{"dataset": "crops of objects in photos (Visual Genome)", "image_size": 40, "loss": "mse", "activation": "silu", "init": "torch_default", "shampoo_beta": 0.95, "steps": 27100, "final_lr_fraction": 0}
Rows from block 3 of a small image deblurring model, named by matrix and row number. Rows with one number belong to one channel. Each number is 128 + 24 x the weight over its row's rms, rounded and kept within 0 to 255. All counts start at 0. Numbers have three digits each.
After each channel's rows are labels from the 100 images, of 14848, where the channel reaches its highest value: "patch colour" is the nearest of a few named colours to the mean colour under the peak. Only what is clearly more common there than usual is listed. The data: crops of objects in photos (Visual Genome).
# convs1: first pointwise conv (model.enc.1.1.convs.1.weight, 96x96x1x1), inputs 0-95
# convs3: second pointwise conv (model.enc.1.1.convs.3.weight, 96x96x1x1, transposed), outputs 0-95

convs1.34:149133155106098166100138229125088114136135132143129119126114126133106151140124134144135124129170119121142115120140115113105128112171124123134119091143145118165094113105102114194146187120124086142135130148139126128101129122125158148130101080140145145120152108136113140145106172128153147079
convs3.34:172111111076146152113150090135151102102139135147148194136147094131142136122096151141103132089151107094079185130120137082110130156098140084147111132133139157094117123110109126148154158160102113101118144103112111107139105116127173109143107153121120130144141144155141142128140119139127172095
patch colour: white

convs1.14:115143106159133141133138063112083129136148132106117154140107146092145108154128129156150101143099112170111093101138160135139105105183128115129152169156147123055100112116102139164115151137126119112135165130126124078140120097169139121097122124150103117147147103134137114151123150109138143181
convs3.14:111138167119140081131107169140120075121131150124167109151084108096071138155120137113121129116099146174102098129130123110117105105099183128175143136123113154126123103068143140121154126136141119134175126083139123075115159127110115118128107127097143120135091104104130118132133126121166123103
patch colour: white

convs1.89:152109124134111110142150098131095122128114147151134105134111123095096104132112131091100145141113095166124046107135150126127136092158151144122131109078094136137140135133168102139157091103133114126103117085186141121115139115045120119132122138142125128176127121110144111141113097135092126132
convs3.89:130095130147122097147162111149172144092072089122126121131164168098148134099123090138129163132136133140132130155150134131183130105111113166147093142108169118124126115144137114109158143144148124174099154107148054151131141149111139163127173160128146159150115153138118123123112144124109114104
patch colour: grey

convs1.88:153160154133161132128129123136125122151139157140120121118129128137136141162150118111159133140114104151108118132153117140107175116117093131129146099140095127205037098117113162179151111128138126145122145173150124184115129121154158107149138145138104154149113158092132148098130103142156146152
convs3.88:146134143109126104113098107156128129134164082117138120068159146109159162135111134076125156139115134146142099126167125139138112134107161057157107120135120137121095145144120125159140140140108116118124112146095104148172142084127163126162137116124101116164152141158147165165091156107093156136
patch colour: black

convs1.69:085130087144153121101129155111111135105142128143110130130142140138164109084135113114137090109125127196126150135139118148139138100132131113195139143144142119098099133153131136120124114146100096172113143113131114117099109144189142133128176148122090120152110147133089183154128167125097169152
convs3.69:145148113108084117134072105132137141129088120138143133132109138093098127153131135154139112122125143113122103126086109137129174136133135098123126131169131172149084112172115105095128096156141110158135127216136154163135138148130129161152127145115072145142119156150092138152084124149131117119
patch colour: grey

convs1.82:156079149121142103103132109133164094146146133162106115139131129168130113171135115128078097099091177137154137131176121119130140131134134128128130087107156092142119114086140158135147141074125134160134093110140108123124095155082118142152091125143155140140104105104127182148128130129170156113
convs3.82:156119124136124127163093113137148140116094140120118165074169200129122130119109108177100137115126159153122114148118164171139162194106175122116121135118122168143115118102120131130106117126125154092131152172119125146117109127081123126157095165133152099138140114132110158135135147141115095142
patch colour: black

convs1.80:096086120148089139119151072181103136131129094131130141147111124158130170113158141107141169136124073166114152152127115091150153138125131154128165112084123125177149116134123139116139134123120114164132145107137107159121129115139132156136119090110125194129141111130132179153113135145088099102
convs3.80:102124119174136124106149154115133167077113101152100100145105140076144110098081142115129157127128126100135125118135112132139143108135125186124133097121165106148093162173165130121123157124162128139114128095143145141129068094130136129064154105085104119124086118121138130142130113152138132129
patch colour: white

convs1.1:090109113145136114131128092128112139128153151159118086122126133140157088131169122119179112130096126103134099110090131129144132111156120136083123125134099134140085133160137087154146109118122160112141141085143197121102130102076113134122170134124168181145145097085122121133118113144089135134
convs3.1:145095140133180111102149117134120129147126101118147122108117163155151119146152130111160114097113133191121082145105122124139130122125116116160186127150190137131094138112133141108111129099123015136133135125112132098142123114107139150124154127126127128156128142111124126105089136159113139154
patch colour: grey

convs1.28:146088117114119164132140125122155149117135121174122141140125119119134117151135134111133164123139123129112105113130156151105145133102135141158076156169132186110117128125136157084146089157135156132190165134138132146117112116120060109125173082139134167149097150155141155140162101092135148109
convs3.28:148098093164142102093162139115150148106093103142166106117130101177132181151129091143135158146105126123098132097130091112144132144125118115135112132122153096103107139117112120141115142119091148162095111086135118038120116107131128138131123123108128122121126087106122103090128126143136172170
patch colour: black

convs1.51:090112122192129111134132127125101115118131135142130109139111124123107089097141131133118098128147124139131064124135133128130123100141104113087142122117067106133127131143118134169146111129096148150100147079194164121120124149055126143114147116112178134156132120093129105128113142130134101184
convs3.51:173119099169103147121134141130098111114111119130121130172109094151088112141116113146160083104113153161130138144086141123121137112138123104075128116144119144123149133120116110161112110126066100121104123139148206090144121086096127130109120123131138115132118096121131086118129132122123188171
patch colour: grey

convs1.73:118143103147104128130126102131116157080138118138109153140114126112170114102136120179132140139133144132146141139092089136137144156135122108093176105152116154117171116184150131173131117118120043142114129110127095141136120130136177142099087111126104115101130147150117186117131110097099132125
convs3.73:105138124167097110130107098069127131131068115126125106137118117144125130156122119114122116114097124108126107119097078150115137106128122141091123152156160127154104118116138114115136163136142094136138155130106096155122117150113118092158073197166135105096119185147166113123149134150151101101
patch colour: black

convs1.30:097111119140122121100132149119129118137119113155099116083125118134167081102138137147075116116101079146109147139123129141126142086148172159128125139119107137158188124154139106176159115082158108105137110109123166165118134124088083123177147153135116131132115115137135148120084169120128146144
convs3.30:095143166167125111127076114140112135127122114152092116116178047139135104110082151121119179104152120115109118133153126127156136137136158116158107145120119135121132110140152132134146134124149131112132111147134096112111121139113130111071118099070128105193120115153106120125171157126158103129
patch colour: grey

convs1.92:154155085075142091111132131115164142173146126135129121130163116170128111129127129111160118137129097129137110105111156122140110120108141151117146058145144140166086099055098148139165160106143127148120131124130114135134118147176128165098141133088105149136134105134109145153110136080143137115
convs3.92:151126166088097153113092106109104107118166118109115113155108117146134132130120128143085118096167128111118133144104163097112074089123131134121096102151102139108132140125137154116151124132139112100110130115132116165126209094123122097106128115118092145174069151139125113121181143125149138116
patch colour: grey

convs1.26:130135135132088158166137137124127161118125106129129145145134062103168108087155111137145137125099128136139120117107111137150113112164145122124129083157120148090156101139115118150114154136110147119120116220139156142119128149102149221118141121114114107151112107142100150134130119119115105140
convs3.26:123103117090178131139131134126133130149148117152091109048158114130124121163152139124116114155131141115133095117093129128153180122121130086131133122110167082143109131131129096131151115135084114126099173153135104135099073107120133150151133135138141085090182127125112104121085144118108115139
patch colour: black

convs1.91:132127125140153143102120173125131119136126114097138120068144159131156131091099125103113106151147133124150151139135120096138115225138161144123132103096143089112141127105117118106125140110111127119112121011133126125117148113116116129115124123122110123097163136134144094140133136134116141150
convs3.91:135168136123083122103117108127131110121138156130182135187100098102149121106135123141129161081134124134117144144149113094101104125120111168132118121147133161108145123119112163113136145128180127117161088131125161134147180147125127104114138150093121169176092160137141155120165109147164166106
patch colour: white

convs1.15:155138105066114125141136101128191163130115102143125101140113126128107117138129112129117097110124154145131045111164142125133098118125152138089134167140120169142171128132137120137151117141155107135134137118129133099107113107114155155110160054148117137138116126094133128129162138066128118104
convs3.15:119122130096093123131087128139114137106113105110130138122105140108118134106131114126138088134124125146150078102142115148128137138127127104138150118150153153176134131148119157142113122132176136126154164130139095185148136178140112149149163145158093127077160181145146097178114172076144096144
patch colour: grey

convs1.86:147170124152148149155133146125105115118133183164134149132176126160204131160091121139165113126107123124145077136119132121100118108110124099115123103110125120108108152135122109145128128132067167145121160139180159133122125133148113097094138119131163158130115092136134125123062133119153121138
convs3.86:127140148130104141097079117092163156145103144090081131141115158146130121128133137169127098137142119117137139147132083154128144133135171110120171156135090155147152125112111143084118097163164151083158142126141133128108114111155116116101104172148094103124142134139075137128171139128136090085
patch colour: black

convs1.75:137104108134091094147146102184143147158084146124139145148130136107065197129104142105116142151153076158119155129153109111130139152130128162127147139100146120104116111084163113147152132122143115106149113102126097135096118117185137152121108137129144164117140121117159112160106167104123129148
convs3.75:081148123120160135136149176116136102133118124093085135096137200120126123158108162092117135127122127137132127129113114147101119140151100164117097097091171100152110153172099121122102153114129120166136180152135129179144110163151139104118118157143168113135117110108137096134104114130164133123
patch colour: white

convs1.33:135173107108133139109116158135157127048108149130147130160114132117114135129139153123125124123152185078134106143109138114142140106135122135163105102146119123109096157065151153126081104095100156128102149090138121122129121134132128129166147150145138083165153176098127092132111131142101142122
convs3.33:091136122111134150145173143102097097130106118137094124122116101144096149123192137143140107123144110160130153145084118115114114102128078159113142149133109131124117112104096116114095183100089090144126152131090159126128136133113167115132134167160144124095134147133135124085124093128125060131
patch colour: grey

convs1.56:117092184177134154119133122122150172100143111097126146133143121112146138117139125127114124142172161134151230153125115111143190150108121135158132089142122131164144120164126147131133125168131115145135166109088126168101143125149144136122124140162142109139094162136137139120129102126113131121
convs3.56:113165161168142111103132165098134123124089140143089127136115138104163148138113108111115171098111121115120159158169090132137118148122164121148106115110105154124108112134095137087155161161159118142170157166118103180131119167135122115096159168165132137165115176143129109111138131139139142128
patch colour: white

convs1.22:089091103115138113136110127118120094096156149139113139124120119134133124119137131112076148115125094077146133146127111116138093135130122106120061129135105089113127123196140203153161135083122118139124113102129096147142117170114124162119130146108107107158106133110114119063108121113117127133
convs3.22:128102185101175178139114128121126105155121097122163133113142127126104130158134116123163115115136142107131076116083185080092128150097141125139127110132080160128083131115129094127131150107154098169151152146140129108118131084171131148146106108126157126155153137093128120123126154110137139146
patch colour: black

convs1.18:122103174141149206132129072127165137170099141119152138153124123102138158125150119129172138134168133165091156143110139129122159140108138163117120091132149137145126140182124144100153145166137140114141151121104131132110131117162110104130111094141183121138118144107153103164157098118131144103
convs3.18:140127116085113116107180107108142144150166175104181166148131085129147127104140140172149105158160134105128166125124148105148139096115083159139119123161145111104151108103128132108152136117121115118133084077156101123151114138157138108129130141142154152063124112136134173136128114134136159120
patch colour: black

convs1.5:138103161155122146141146180143115124122130085101141128119116126105144121099146117155094144130123128112162161159103162131119135148122119087057095102195136131148152141086147123167087165101140136156125147125094092111133132145147160115131141147145160140102071119148119141124103131126127151129
convs3.5:118135137139105064091122113120131193109122135134152116155133133132152137110106106145170128139138156122116120148124149106170139131143144103145132166122132143154127134157151118103214141160116103098114134120116109162160123106133127142155157131130172103117127156183099147145132169174110141138
patch colour: black

convs1.90:130122151131140102121153108119155110146114175125148112175147120114114174124152125115154148147090141131134165111108143131139095146112112144142135108130109142121116132187092153094159136127124124100143126078087139141088129117106186168122115096133170163131153095098148124136118109135086094080
convs3.90:073135145169156094170126144154107046145117111144071131120139177107087123133112122154119145113142129140140137138160109143116126169129127143175084110095132118122084165121130125140128135128165127163161141134146144113130151119110123122117124127101160129166130144099138136104098125151172131140
patch colour: black

convs1.52:150110110088103201133138108129086145132127104127145128155145134098111137106108129133097167116161142130160093164131158137147140103130119131054111127131128133138079115130130145098136121123132131168174154153124100160141121147185101100131119101142125114139129128161133140119168091128122151084
convs3.52:154124112097070154146131115121143135082087130117117139158110150137111146101173134154117134140081103157130124117157108148152144152125115135167041146122129101138172123143099153104138117114161146131144147153140158164125122129147124112141095162122126128125132094170100120122161094122096158128
patch colour: grey

convs1.61:142131140106123129131129160123092123100160097134113138148131122105110134136136129152157127136113135190140156133122107134128128162098131127121114110170136130118069095101090104115125173166124107115108091108088128123118133108060111145118098134137089152115126119155136178054098128131123153103
convs3.61:118117092104105132126172152152133092115133149126070140115131110092105125122107143122118156132165130139112172129141122134113095150137111149139119113114107125124155137129111167124077127103134158118133129151169137089125132152108156120078132150105164126166117063142107097118169075106178139115
patch colour: black

convs1.74:101122171098167109136164133133100098159114120127134149126191128115129102129143102111115142134117145137134151137164192131123124128098106133084136111129129131138060132150114136103106126137172099102158120116105105113139143141141123089166142116092158152148168095127130141127119144096120174078
convs3.74:106106116116152133117133158112123134112108098124141114108126121161146127149130105104136082169101125145157065124139080116138147125144144096133156149124144072142082169164128089119155142104121125132089147112124119147124129119155106160190135136151099140080140118136106119160101152156077131136
patch colour: black

convs1.35:115072142100144123116107170128132125127148096139131132102150123069144120122135132149159140134144084108154137112080125123104139127116180153110143086107125121087056099087106126104129154119109101116112141109138125113147147121158131156089138133143161153107139127123101100158162155137161122164
convs3.35:134115150116130177165150143145121155133096155157094162119127164126119168121124114129142128156087121134118117109140172156153104153102119162138121096122075141120129132102133119104096158109111177153117146155159091149091075149173153140158116125154149125133129101157168118109098142114118122155
patch colour: white

convs1.16:151123132132077154134117164129202154103111117107142160142109121107077119129110125112093158135186149154140134158131149116115153150108146126114136126134125112123149149145133199082122148136112148152138141114143135137126131119143116158138068103145149102140102105129156151175153080119118139127
convs3.16:096172153139138123117098151129124119146144126124106108118100164141192120149145168072143146131173127135166104138121130144125131135132099097124182123121127135111107137164097166117121161127110168080140135124149120174098129141149141105123178107147128100140141185100128124128097099146103127132
patch colour: white

convs1.2:118119136076111119099141152110104135116168114163101115105161125148132067173136125189123149102144121115162129158137157106131117104127135072100107140156157134162105135119109136114110150059119146117142156111120156154134149125116117108116112140134111145137145102139122159105175146128162133085
convs3.2:109138142106142148145146089106161155077151132065168121128121182085077132158163100122135108146117116116122115136120067101115135134118138134114143126160119120153130115091131137149097107107134131141145115118132121109162122092152104143147104154128128155071160123095179117136098125109142115118
patch colour: grey

convs1.17:106079129145132133154120125126121180140141138151136136160116128107115092132127121135104177125124116187077161122142115128113114134131132121032177142132098130137080121122135136173142153138160154146152125110128103125125142117113102091136124102165122140115122112172117173109125155127149140141
convs3.17:114122183086147165089088116094107074150153143114150125160127116119127143133178123147120135116143130141137154160147126114131108115115147093139123095118142165110176123095100185147144116103152122109148104101147107110119157139129108139174132121125134163109130114127132112087143120119137195101
patch colour: black

convs1.79:115111154108139177143135145133200182113132108127125141127125124110148127107146137090132155135185096135104122148118128127109172119124129166126124153156145147073148133160130142122113140133089130159139139127120135106129138130174070132198134112148162133119140133147125137159122122151074149119
convs3.79:135073124113099079121148134094128126092094132116101103121136078115139135096105154080103105115131112171115152129150083130113144125144147144156137135159109157129106128093108169124138188153132152115170139124132110114177100127125122107147095161117156099147133112167154123118136120129154093115
patch colour: white

convs1.4:120087160157154145114142117128113127102195140146124085114118118115170083125126119139118130129119081147115117127186128117141130127123122077144101103089139101112113131141139105144114094111088100101135128143152130115130145104121130101109136160106156129160097077094110121105138133147150200132
convs3.4:142143135174148130097134171103098114115123070105105109119162127137116184143133140090100138113133125168142110110099132135138147090129118126114139106130093153181105153181143129138096147099178156140131125137126151144139108087114122148090144139136077120111135168101144113112120106118146089113
patch colour: black

convs1.49:096150114164115124141128122128115129111136141127138128134112130107129140119154122160138096135174142132124176145143112132182135151134091151059158104127097113106125106158125101129146139148115087143097075081081123131123122141100166167144091132116111114115145110124130179142093173131119151168
convs3.49:141080138135115136128159152083115106106063143142108110119083077106105168102122123118142147119113126130120160143166108144148106131113175179092164111146111126128142111118130149108136117124140143126163106143181112155082127148122123120131142168192129122110123104150139135094146126098112138124
patch colour: white

convs1.24:120170129124140123130146089126133141090082146158118107097120128134147084129133128177148099123117200080103134123095128145107110119137136096096117151082112098125157133170137179163113110136110139121143127129146162115122103172113132103150124152143122106157136123148087108158090147102132109112
convs3.24:085150098135159123116154143115101111137144105123125100126144145099119159175117121128140112093130133149181110159095129141135145095115132167136138120112090119166137127106122132127166155122156125167120141137114147136125149161093102168126113170185151137145169157090182134097134079115120110114
patch colour: black

convs1.29:115185112151179123105136132124159073163087132132132070129122136135032134127143097086124138136119160095127121144153151135133138122126099145127113127132126170155142122138097113133112150146127156129179165128123131117120112150100132120154088129128126114140131134089136161123120144109128170113
convs3.29:146147147209135102086086110123135154137170124170148119125122112134158130134101159152169146114146162120134129131135140119107149112115118125135129135116141116124137098156148147127134144173158148102165118106083119122111141133126120119101125108074159098138121158111074154116155180165144161134
patch colour: black

convs1.3:128110053148110075143119155127073107099125179138135144115133130106107135126142121122138115128075127126165124140115095135117153140151132073122133127119119086074091121096149132144133122129106157123086097112109121145114109113177120125110148161114095144128111099174131142127096113105145112135
convs3.3:145141136117137176063155118119133155125220148140168134099148125138160137112136133134105106121168142123134141174114159084126151112108111105075121134108142127114154105139138139120133113150114149104133100123105154146132105122126144101154148143090130138102130138121122123145093130132108181074
patch colour: black

convs1.9:106138131146101139134128063128133119132113123159125140130144141120116144096115142068152158129143122167132105100174123129146145094142136154110172140050123147150146140147125073154126082133135109124112142118157171166131134110140132118079152141098140135155133147096124117147153154146115084127
convs3.9:131122111100122106151152130195136101098162114122165143126098199118123132172155126135117165144105138149143111112090140172139105127105083096163125076120133133148138123111118115126114147133137087119125148110100103122135144118121131109182113150149170139115157146118142114138095130121160115181
patch colour: grey

convs1.0:158097108102115113130128147130131137140151071125135135133131127117126130132131131144116122131139084185144075142131118123097140151153094175062142122153106116142120139094120060133180107150162118119137093115124149132123117129109127143158117107146108068130137087146163138129129140078136142103
convs3.0:120108137148167125140137150134102163128144134177154128068144108121157065117112170125132113148152111146118096118118143155135174131119099123119120142147151074121118105089163154130138124141160114124111108086173128077127101131125110127095130110107124155141138111086140156157153099122127163097
patch colour: black

convs1.39:170116145094120144136132128122146117138142107165106093132150118126161103134099115113160157137163146160186071127096164147114135095124121133142154130109136157142127153118148091124136090121095131157159130140153173192131126103163120116116081112139142130148097103115103149136144115157144095094
convs3.39:123160128197125104155115126170123080115139116146090152169181116110108141146130134105128155115139114144125147120147127117141130090128151112190115140170117170146121126128119125156140124121158133151119145108119118122148155122113113150087129140099099162182086141178164164125111129126160132127
patch colour: grey

convs1.83:111066161181154149113164154121097135127160154153142099144119121127125135098139122147125146137107100145150180139113126119185123124130099126201113068144155127137111141111130131128148108136126139141139168098127152105122109146146083122131131161162161146152128173120121158114126138126093129139
convs3.83:159136098129160153091134110121155145112104109087089065119140138122088135100110118169107135122103131075128099122146118126145152157122146126129146121105104086119116112104163126111116097094086137148106134103148181111141099109141120152102111087147130085123172105131130120097113157153137138156
patch colour: grey

convs1.70:122104120162118143154152084255142148125093148110135163140116128130120148106112118103151132149135163115126139113116103120154138153128127148108147145103111113110141125113112162131170155153124124122130107090123109132118122138137165130154131113133118124131134114106127148123110124129115123134
convs3.70:130122137088121122114137138164098115181118126126125132154153154129137108102084153160136122116151130118124122127118149150115119141137129189158143101132119121158117138116122129155095127141159141163140142141167105141115106113142146139117090130086042087156141114114136101141086116177102079096
patch colour: white

convs1.6:132101150140194118108109111137129131108121145114127132132121135083143114141107129141133133116117113134082125154147110102102095126066120145153127176109135102152132152147111155141110089131118153131108055128141113113122132163089147078082092141150144098112122129149150109061143124140141114122
convs3.6:142110117138152139124170134130114155094149106116140101125145092165079131161140096104146120132100127139143130094107139117158155131145140087153122141111108089162128149144140094141133101143105108145090151100122103088138095083126097179126095101154131111101158097102093096139116154127093125173
patch colour: black

convs1.8:098079141105120146137148114127127165129127151136110161117133126092149127159145138104144167144116028098140116131127135118143112103150115192110126155116135133094130121115159144099161108111144102126168152103099115140151138104151150154106144144123153092125139134140166127135114131120066114108
convs3.8:121145115100139088115115125085125096173095157114193099125129101137116129072151113126121159126104139213141120163119154106155145114126141111161117131130124139132107135103120153107095158088150168103185145116117097129120149150136115154109125147146105159140115138136131132120115094113109139127
patch colour: white

convs1.55:143145105150132079118148162135121093101118159133134115139109129098115110168113133138132107142112155125151173123119120132086138116095121066122159108117095171143119123154135117145118112092125142080129097102111148123130070151165121122109148141187104135134147105151124134098122175087169130145
convs3.55:169126106150095108133138124118144109124134133130080111150115120133128158125149146122140147118116117132085127142132130134127098103121120157159135171142122189138112087101082128120141178147151107141076090141101112080149132118136124131061127097107123118166106146120102127062157124159141113130
patch colour: black

convs1.42:118145149158130124135072170126127144097118136156100155126093129125149099138123141081110129125087107119094142142125131137138100148110137150102126136125088205149101134086153141173135164118137134136121146143116141121150106143123091100102141112141115101175116118144140168085067156105130130130
convs3.42:165147076124105085092143122078158199143133145130135125100100123145118099084113135139161164131138144128110138119135105134115135101127131139130181144142130073167148106168124150135127126153155133140126145140088131157135112160142144148133148159142117122103101128194103092102129124138136142121
patch colour: black

convs1.32:150104109117129109132135125139139086157104153142129098129128130111103106144108125100152117156145125043111113125143102141117131152126137094112159141101121129123121130074111120122146098095133125127115100031102122111122122116128171117074121161135109153105131119173149159133131131114123171125
convs3.32:145147126150122128116134115115123151114163125134178108131146148145133083130088132144139125124122114022115136108098135108125137119116134095121115171124116151120160106130153141134164112143153123142129139081104113071149134109124106141137125071083146122180133159146139127154164146134137152118
patch colour: black

convs1.81:114133138128154145152129126143116152121087105163114126117111108132094116148160102116135117120126175089135170116112118140126117101139117127145110129169099185157176128147111161143094157117115099136132191133137146105110133137070159130102099128158109103164107159116133150092104088106100125158
convs3.81:107171148160157115125143147125124121147158128129131134140120142088107153152131141080108163125130132185127082154152112186113099107144144176145151112125133149151096138107109143146109159150167134139159116156125148126140143149128131125128126193130140175167090134124126115140141104141190110122
patch colour: black

convs1.38:114098151161120129160131131128116115124082123137128116131114122123080116138117138136082132121118120146122127130184132143133168107135115085165150123117164116121175134124142095092130108149123160148133171107157148105140138156238111122126132150130138121138105119138121131178149105123149091151
convs3.38:137149134142112165123129095084110151134143126124101124123119161130152117136147140135138058105129143078148166130123119166142127130137111124082092102133137094114173137103114125128133113185062121147147127147148144129154103129095125114154150136136138092132152133061113114116115133162109077139
patch colour: black

convs1.7:126136115145077131139161111116131142101129103151124094164150126114122109113123081103160158128145190109145122116075099118133133138133105083121170131087123128149164124136107149125113166159084172137139123116122133144110124144124132112072077108108126111112117120124098185145153119140148106102
convs3.7:158129143131115133124118092153133160116125138123112136164133090137142124043147133184097131127138110101110147117135156096118130125113137120118157132127105160099168144108164183124127111097104166099140117114137139123116104141103136131124146059071109140103108159160124130144166150129116104125
patch colour: black

convs1.87:134193121111130138100123137126141102135042173141142111142136134153137147147128113161148159137114127111139138130090137147144143097138164132167099118148131180150171125162115130123142132152120137126132109117123158170131146161135121111134089155127096140165136177121097136105117160116121075104
convs3.87:129138101097125117129143143081138152140131140142136154153111160112122102164162157149139088141141100088122136146103075142126129109115101170116127095148110130181143134130120146166134142119171108144165132114094163131120131126174128133150092177142127114099151137141173143135121055116139134103
patch colour: grey

convs1.20:120183114067098121144149154126119147098134116124117115134146139104115134116132136133169116145128126126169120084092154138161114141148093138078141123135084156179112122105063135137113141171113136114110112126048128139120127140091087129166141110121150118112120124109142107130132095127130130140
convs3.20:107093134157198121140145148117120144109108100087138113129184141170079137182116096091123129105085134123139146090129130111128144121135167088141108162122122134138147145136135124141140091147103146133115144098150153110154088091111095158116119106149157099136146107130104111143123152129086129150
patch colour: white