python train.py --model="image deblurring model" --dataset="crops of objects in photos (Visual Genome)" --train_examples=123503 --image_size=40 --crop_scale_min=0.5 --horizontal_flip=true --translate=0.12 --task="deblurring" --loss="mse" --arch="unet" --norm="batchnorm" --hidden_act="silu" --widths=[48, 96, 192] --blocks_per_level=2 --block="sep" --attention=false --upsampling="nearest_conv" --init="torch_default" --residual_init="zero_last" --optimizer="soap" --beta2=0.95 --learning_rate=0.0015 --beta1=0.9 --shampoo_beta=0.95 --eps=1e-08 --precondition_frequency=32 --max_precond_dim=1024 --merge_dims=false --one_sided=false --adamw_lr_other_params=0.0011 --max_steps=27100 --batch_size=384 --epochs=84.3 --lr_schedule="cosine" --final_lr_fraction=0 --warmup_steps=2710 --weight_decay=0.05 --adamw_weight_decay_other_params=0.01
Rows from block 6 of a small image deblurring model, named by matrix and row number. Each number is 500 + 40 x the weight over its row's rms, rounded and kept within 0 to 999. All counts start at 0. Numbers have three digits each.
After each channel's rows are labels from the 100 images, of 14848, where the channel reaches its highest value: "patch colour" is the nearest of a few named colours to the mean colour under the peak. Only what is clearly more common there than usual is listed. The data: crops of objects in photos (Visual Genome). In brackets: how many of the 100, against the usual share in percent.
# convs1: first pointwise conv (model.decb.0.0.convs.1.weight, 96x192x1x1), inputs 64-127

convs1.12:504497544503485483548497462463479593490499524516495475497505454486498475501510534569507502505527482466488495531486475503491307498570505495551515526470455454529542532427530477501514513560541521
patch colour: pink (26 vs 9.9)

convs1.19:476496538506506567457501467495496446466509457432505600493492489539508466515551515486524496504559484549385571472485468528444500507455471416501570472467511477501538532461507530428547555536482487
patch colour: grey (59 vs 27.8); pink (29 vs 9.9)

convs1.47:404505486494505471482462501515512489511505496475293488484569494503538487515502489496484487432516525497494486527421446502482505485513491554481501397453472470533514481517460481524550468452445510
patch colour: grey (64 vs 27.8)

convs1.88:486490555510494474474462506498514519491500493491393454483606485469510500462457502498499511492443520488451479538417532491491487515501465512527493553547539516504479548455484476525561501454377509
patch colour: grey (65 vs 27.8)

convs1.76:486505508495485513489516503497530514531500497534476471494496489427501501480626405494456482514433553457561538521432476464458494465539525541524481458522477524544534485500453506479528528536468484
patch colour: black (99 vs 18.7)

convs1.0:521531371459479424513507517490440532491423513520491519499498337507502475478608544531458503507473456514517438480491522504489495541539522463516508403487525559484550502459537527507551604463527504
patch colour: black (64 vs 18.7)

convs1.49:483667545377442469535501475465519579484611536496507547498498457529498488495527504536448517499448537525498480475533466513455447505510535510507473447586482481505464499459512529562454549457541496
patch colour: black (72 vs 18.7); white (26 vs 7)

convs1.73:463453585528473487512513536510456457614484494495483514500503495541489547420429518506490485505420497519580428466496478494446499473518518506493496488488466475474569472537468510503493551512496495
patch colour: pink (25 vs 9.9)

convs1.83:490503549497496459485498493502512511482509496486458473506562494538496483508510503511498504516525450464517525479523572572524487489512513507522531464473488526517516528516542498522498504567448490
patch colour: grey (65 vs 27.8)

convs1.41:506554531451501504477504564489456491497470529512496501499505483506503556516667560558463615503485434466520525544508486558449517540411494539543492454509469556537487509455422485392476540501521461
patch colour: white (55 vs 7); black (45 vs 18.7)

convs1.50:574493457506498501483575500492476515507498494428607465456438494514518496517514504502518523567566504525498474506520519449468484407486519513533511490487503510460551512426468478483439570470491526
patch colour: black (51 vs 18.7)

convs1.14:424497496503517487483450506492497489499500500309241513514538492487488487475545547506498491531570547504521508532484564485514499531513508517528545533491483514508482480496498526491478433499530511
patch colour: pink (37 vs 9.9)

convs1.38:492498584480464553474494549500529466569487471489492470509492513489507511485482466466489467490547461528494555522491511512505533557451511473525512490421496564544452449418465480415481535509532491
patch colour: grey (68 vs 27.8)

convs1.87:499497623505466534471484459584507466469506471526566497511507527452485467497432559470464492487558496478552458546548570517551496443502514522466506453472418477444545478517506470463476450448490475
patch colour: black (76 vs 18.7)

convs1.46:457509483490526555434482495498464489474510450488493351509495492547494490507531478511537532471486475463442484435516540558477508518456492492494575472454506546482351494511564486519484514489559452
patch colour: grey (56 vs 27.8); pink (27 vs 9.9)

convs1.36:504652541386407491532499537474479559551601535508502546501496457532498493498554532624459472496412457472489478557483492490493453554547468494602479549586420474447514536462491459477464487550528492
patch colour: black (64 vs 18.7); white (32 vs 7)

convs1.57:501506501472526524444495468511370470341492472521490478501503494491496458466483510485460548492546499500482474433498495494454522477405510503493505500405494577563488482483464501505496544520541493
patch colour: grey (69 vs 27.8)

convs1.29:526539429459501422511503498329463546507448510481493514500496466503502475464584530506499492511450497488524496518518508478529485530530504503524484470497521522453505443485482523553513424478534481
patch colour: black (87 vs 18.7)

convs1.70:488518495480551455516498390513385566424490503530505497500507483505501426505508507457447619502571509504523477496526535529436455460504512509445506452520479490500481490457478482526491587443514491
patch colour: grey (58 vs 27.8)

convs1.21:532563452414505466511500520452431546491419522506499539500490459485501477501615552654451468502467499447493485538499512441515461516642464485576492537559481469476561464470488448519479485562552488
patch colour: white (50 vs 7)

convs1.39:498504485499518620437489494537411455536538476486519509504482493515503496490452457503527558508632506514459556519483520556423513520414483465453517530462524446495458575514452469451489441537393516
patch colour: pink (29 vs 9.9)

convs1.7:501499467498503483497566500497482499506496495584522511401492500360588478486484507499493476445479496523507505472557519489475497496472514493488484542497518477513478468508501493495494507470463471
patch colour: black (69 vs 18.7); white (31 vs 7)

convs1.65:449541546485484451492494357509609509410556502481503483502507502461500451449683349508376511487547530495519508527571500525492492506524477514495516458518525474495532543452504498552515552515502501
patch colour: grey (69 vs 27.8)

convs1.28:513531494478505407441501488481504520483547419419472504485508497619512500460498468535480533484573486470525459499478504521481512477514528514503489626374498501543538482489540502538505560481544489
patch colour: black (93 vs 18.7)

convs1.22:493472494495569529510490443509381474453503472494497449499506495473504458469550465496480685511485530463504483485534545484487518452508534548465567479445501526467530436466496477572499532492508500
patch colour: grey (76 vs 27.8)

convs1.72:542472422514484464505495456521461486255508491512503519508504507498504398541505454500435347512629512506499516497515559492476511472465535525483518496472522516574473488456522505551489529521491513
patch colour: grey (68 vs 27.8)

convs1.93:511453513530478508507494598554538443542493480515484469508476519464502561492482473484491385522515468469511520564451565483441531446539478472550560575465512482482522486488504480385535487534479510
patch colour: grey (75 vs 27.8)

convs1.79:425506507498494470532498497495496487490491507545504511496531499518496512527492491498491484492471518506483481531462473511518536551504468489458414476737503419454471503512493445494460518390509436
patch colour: black (90 vs 18.7)

convs1.92:416500499491504517436490506489490483487494476530474566499500497451497499553518498494490504496554541513467484507552487544501502463512477585473556415447505497529446486493531503434542550486486503
patch colour: grey (56 vs 27.8)

convs1.3:629487580516506378496459498516509513497523518505557545532492513445511408485481525517483523504627408499405529508491487516483471462473460464446498501498481499513481443474495517506587504463499587
patch colour: pink (26 vs 9.9)

convs1.34:526510640490453609484486496498573460545521500492521476504496505507504472446443515442536442482462463542509526501454491518519505551443495455543496517441527580552479532389457518466497432541489536
patch colour: grey (64 vs 27.8); pink (27 vs 9.9)

convs1.58:505483530488521506485482526532500468415508486541500459511490492504487557445473554503533408484495498579503508492452599530473511481457454495525497572451496534491451514494527499435587514491508500
patch colour: grey (57 vs 27.8)

convs1.43:454499551504491512451466497499496523496496488334436482510550495536518485514497496505498506529535474492516452463463482507448475538481492488573520496461536480517486520555495565549523557553490505
patch colour: grey (70 vs 27.8)

convs1.32:528507470498449420497500490385472502504504498534509505499506391522500478433521519501515503482613480491479500511484512512487506531461465480478484519493520600504507506529486526515543503523459507
patch colour: black (46 vs 18.7); white (26 vs 7)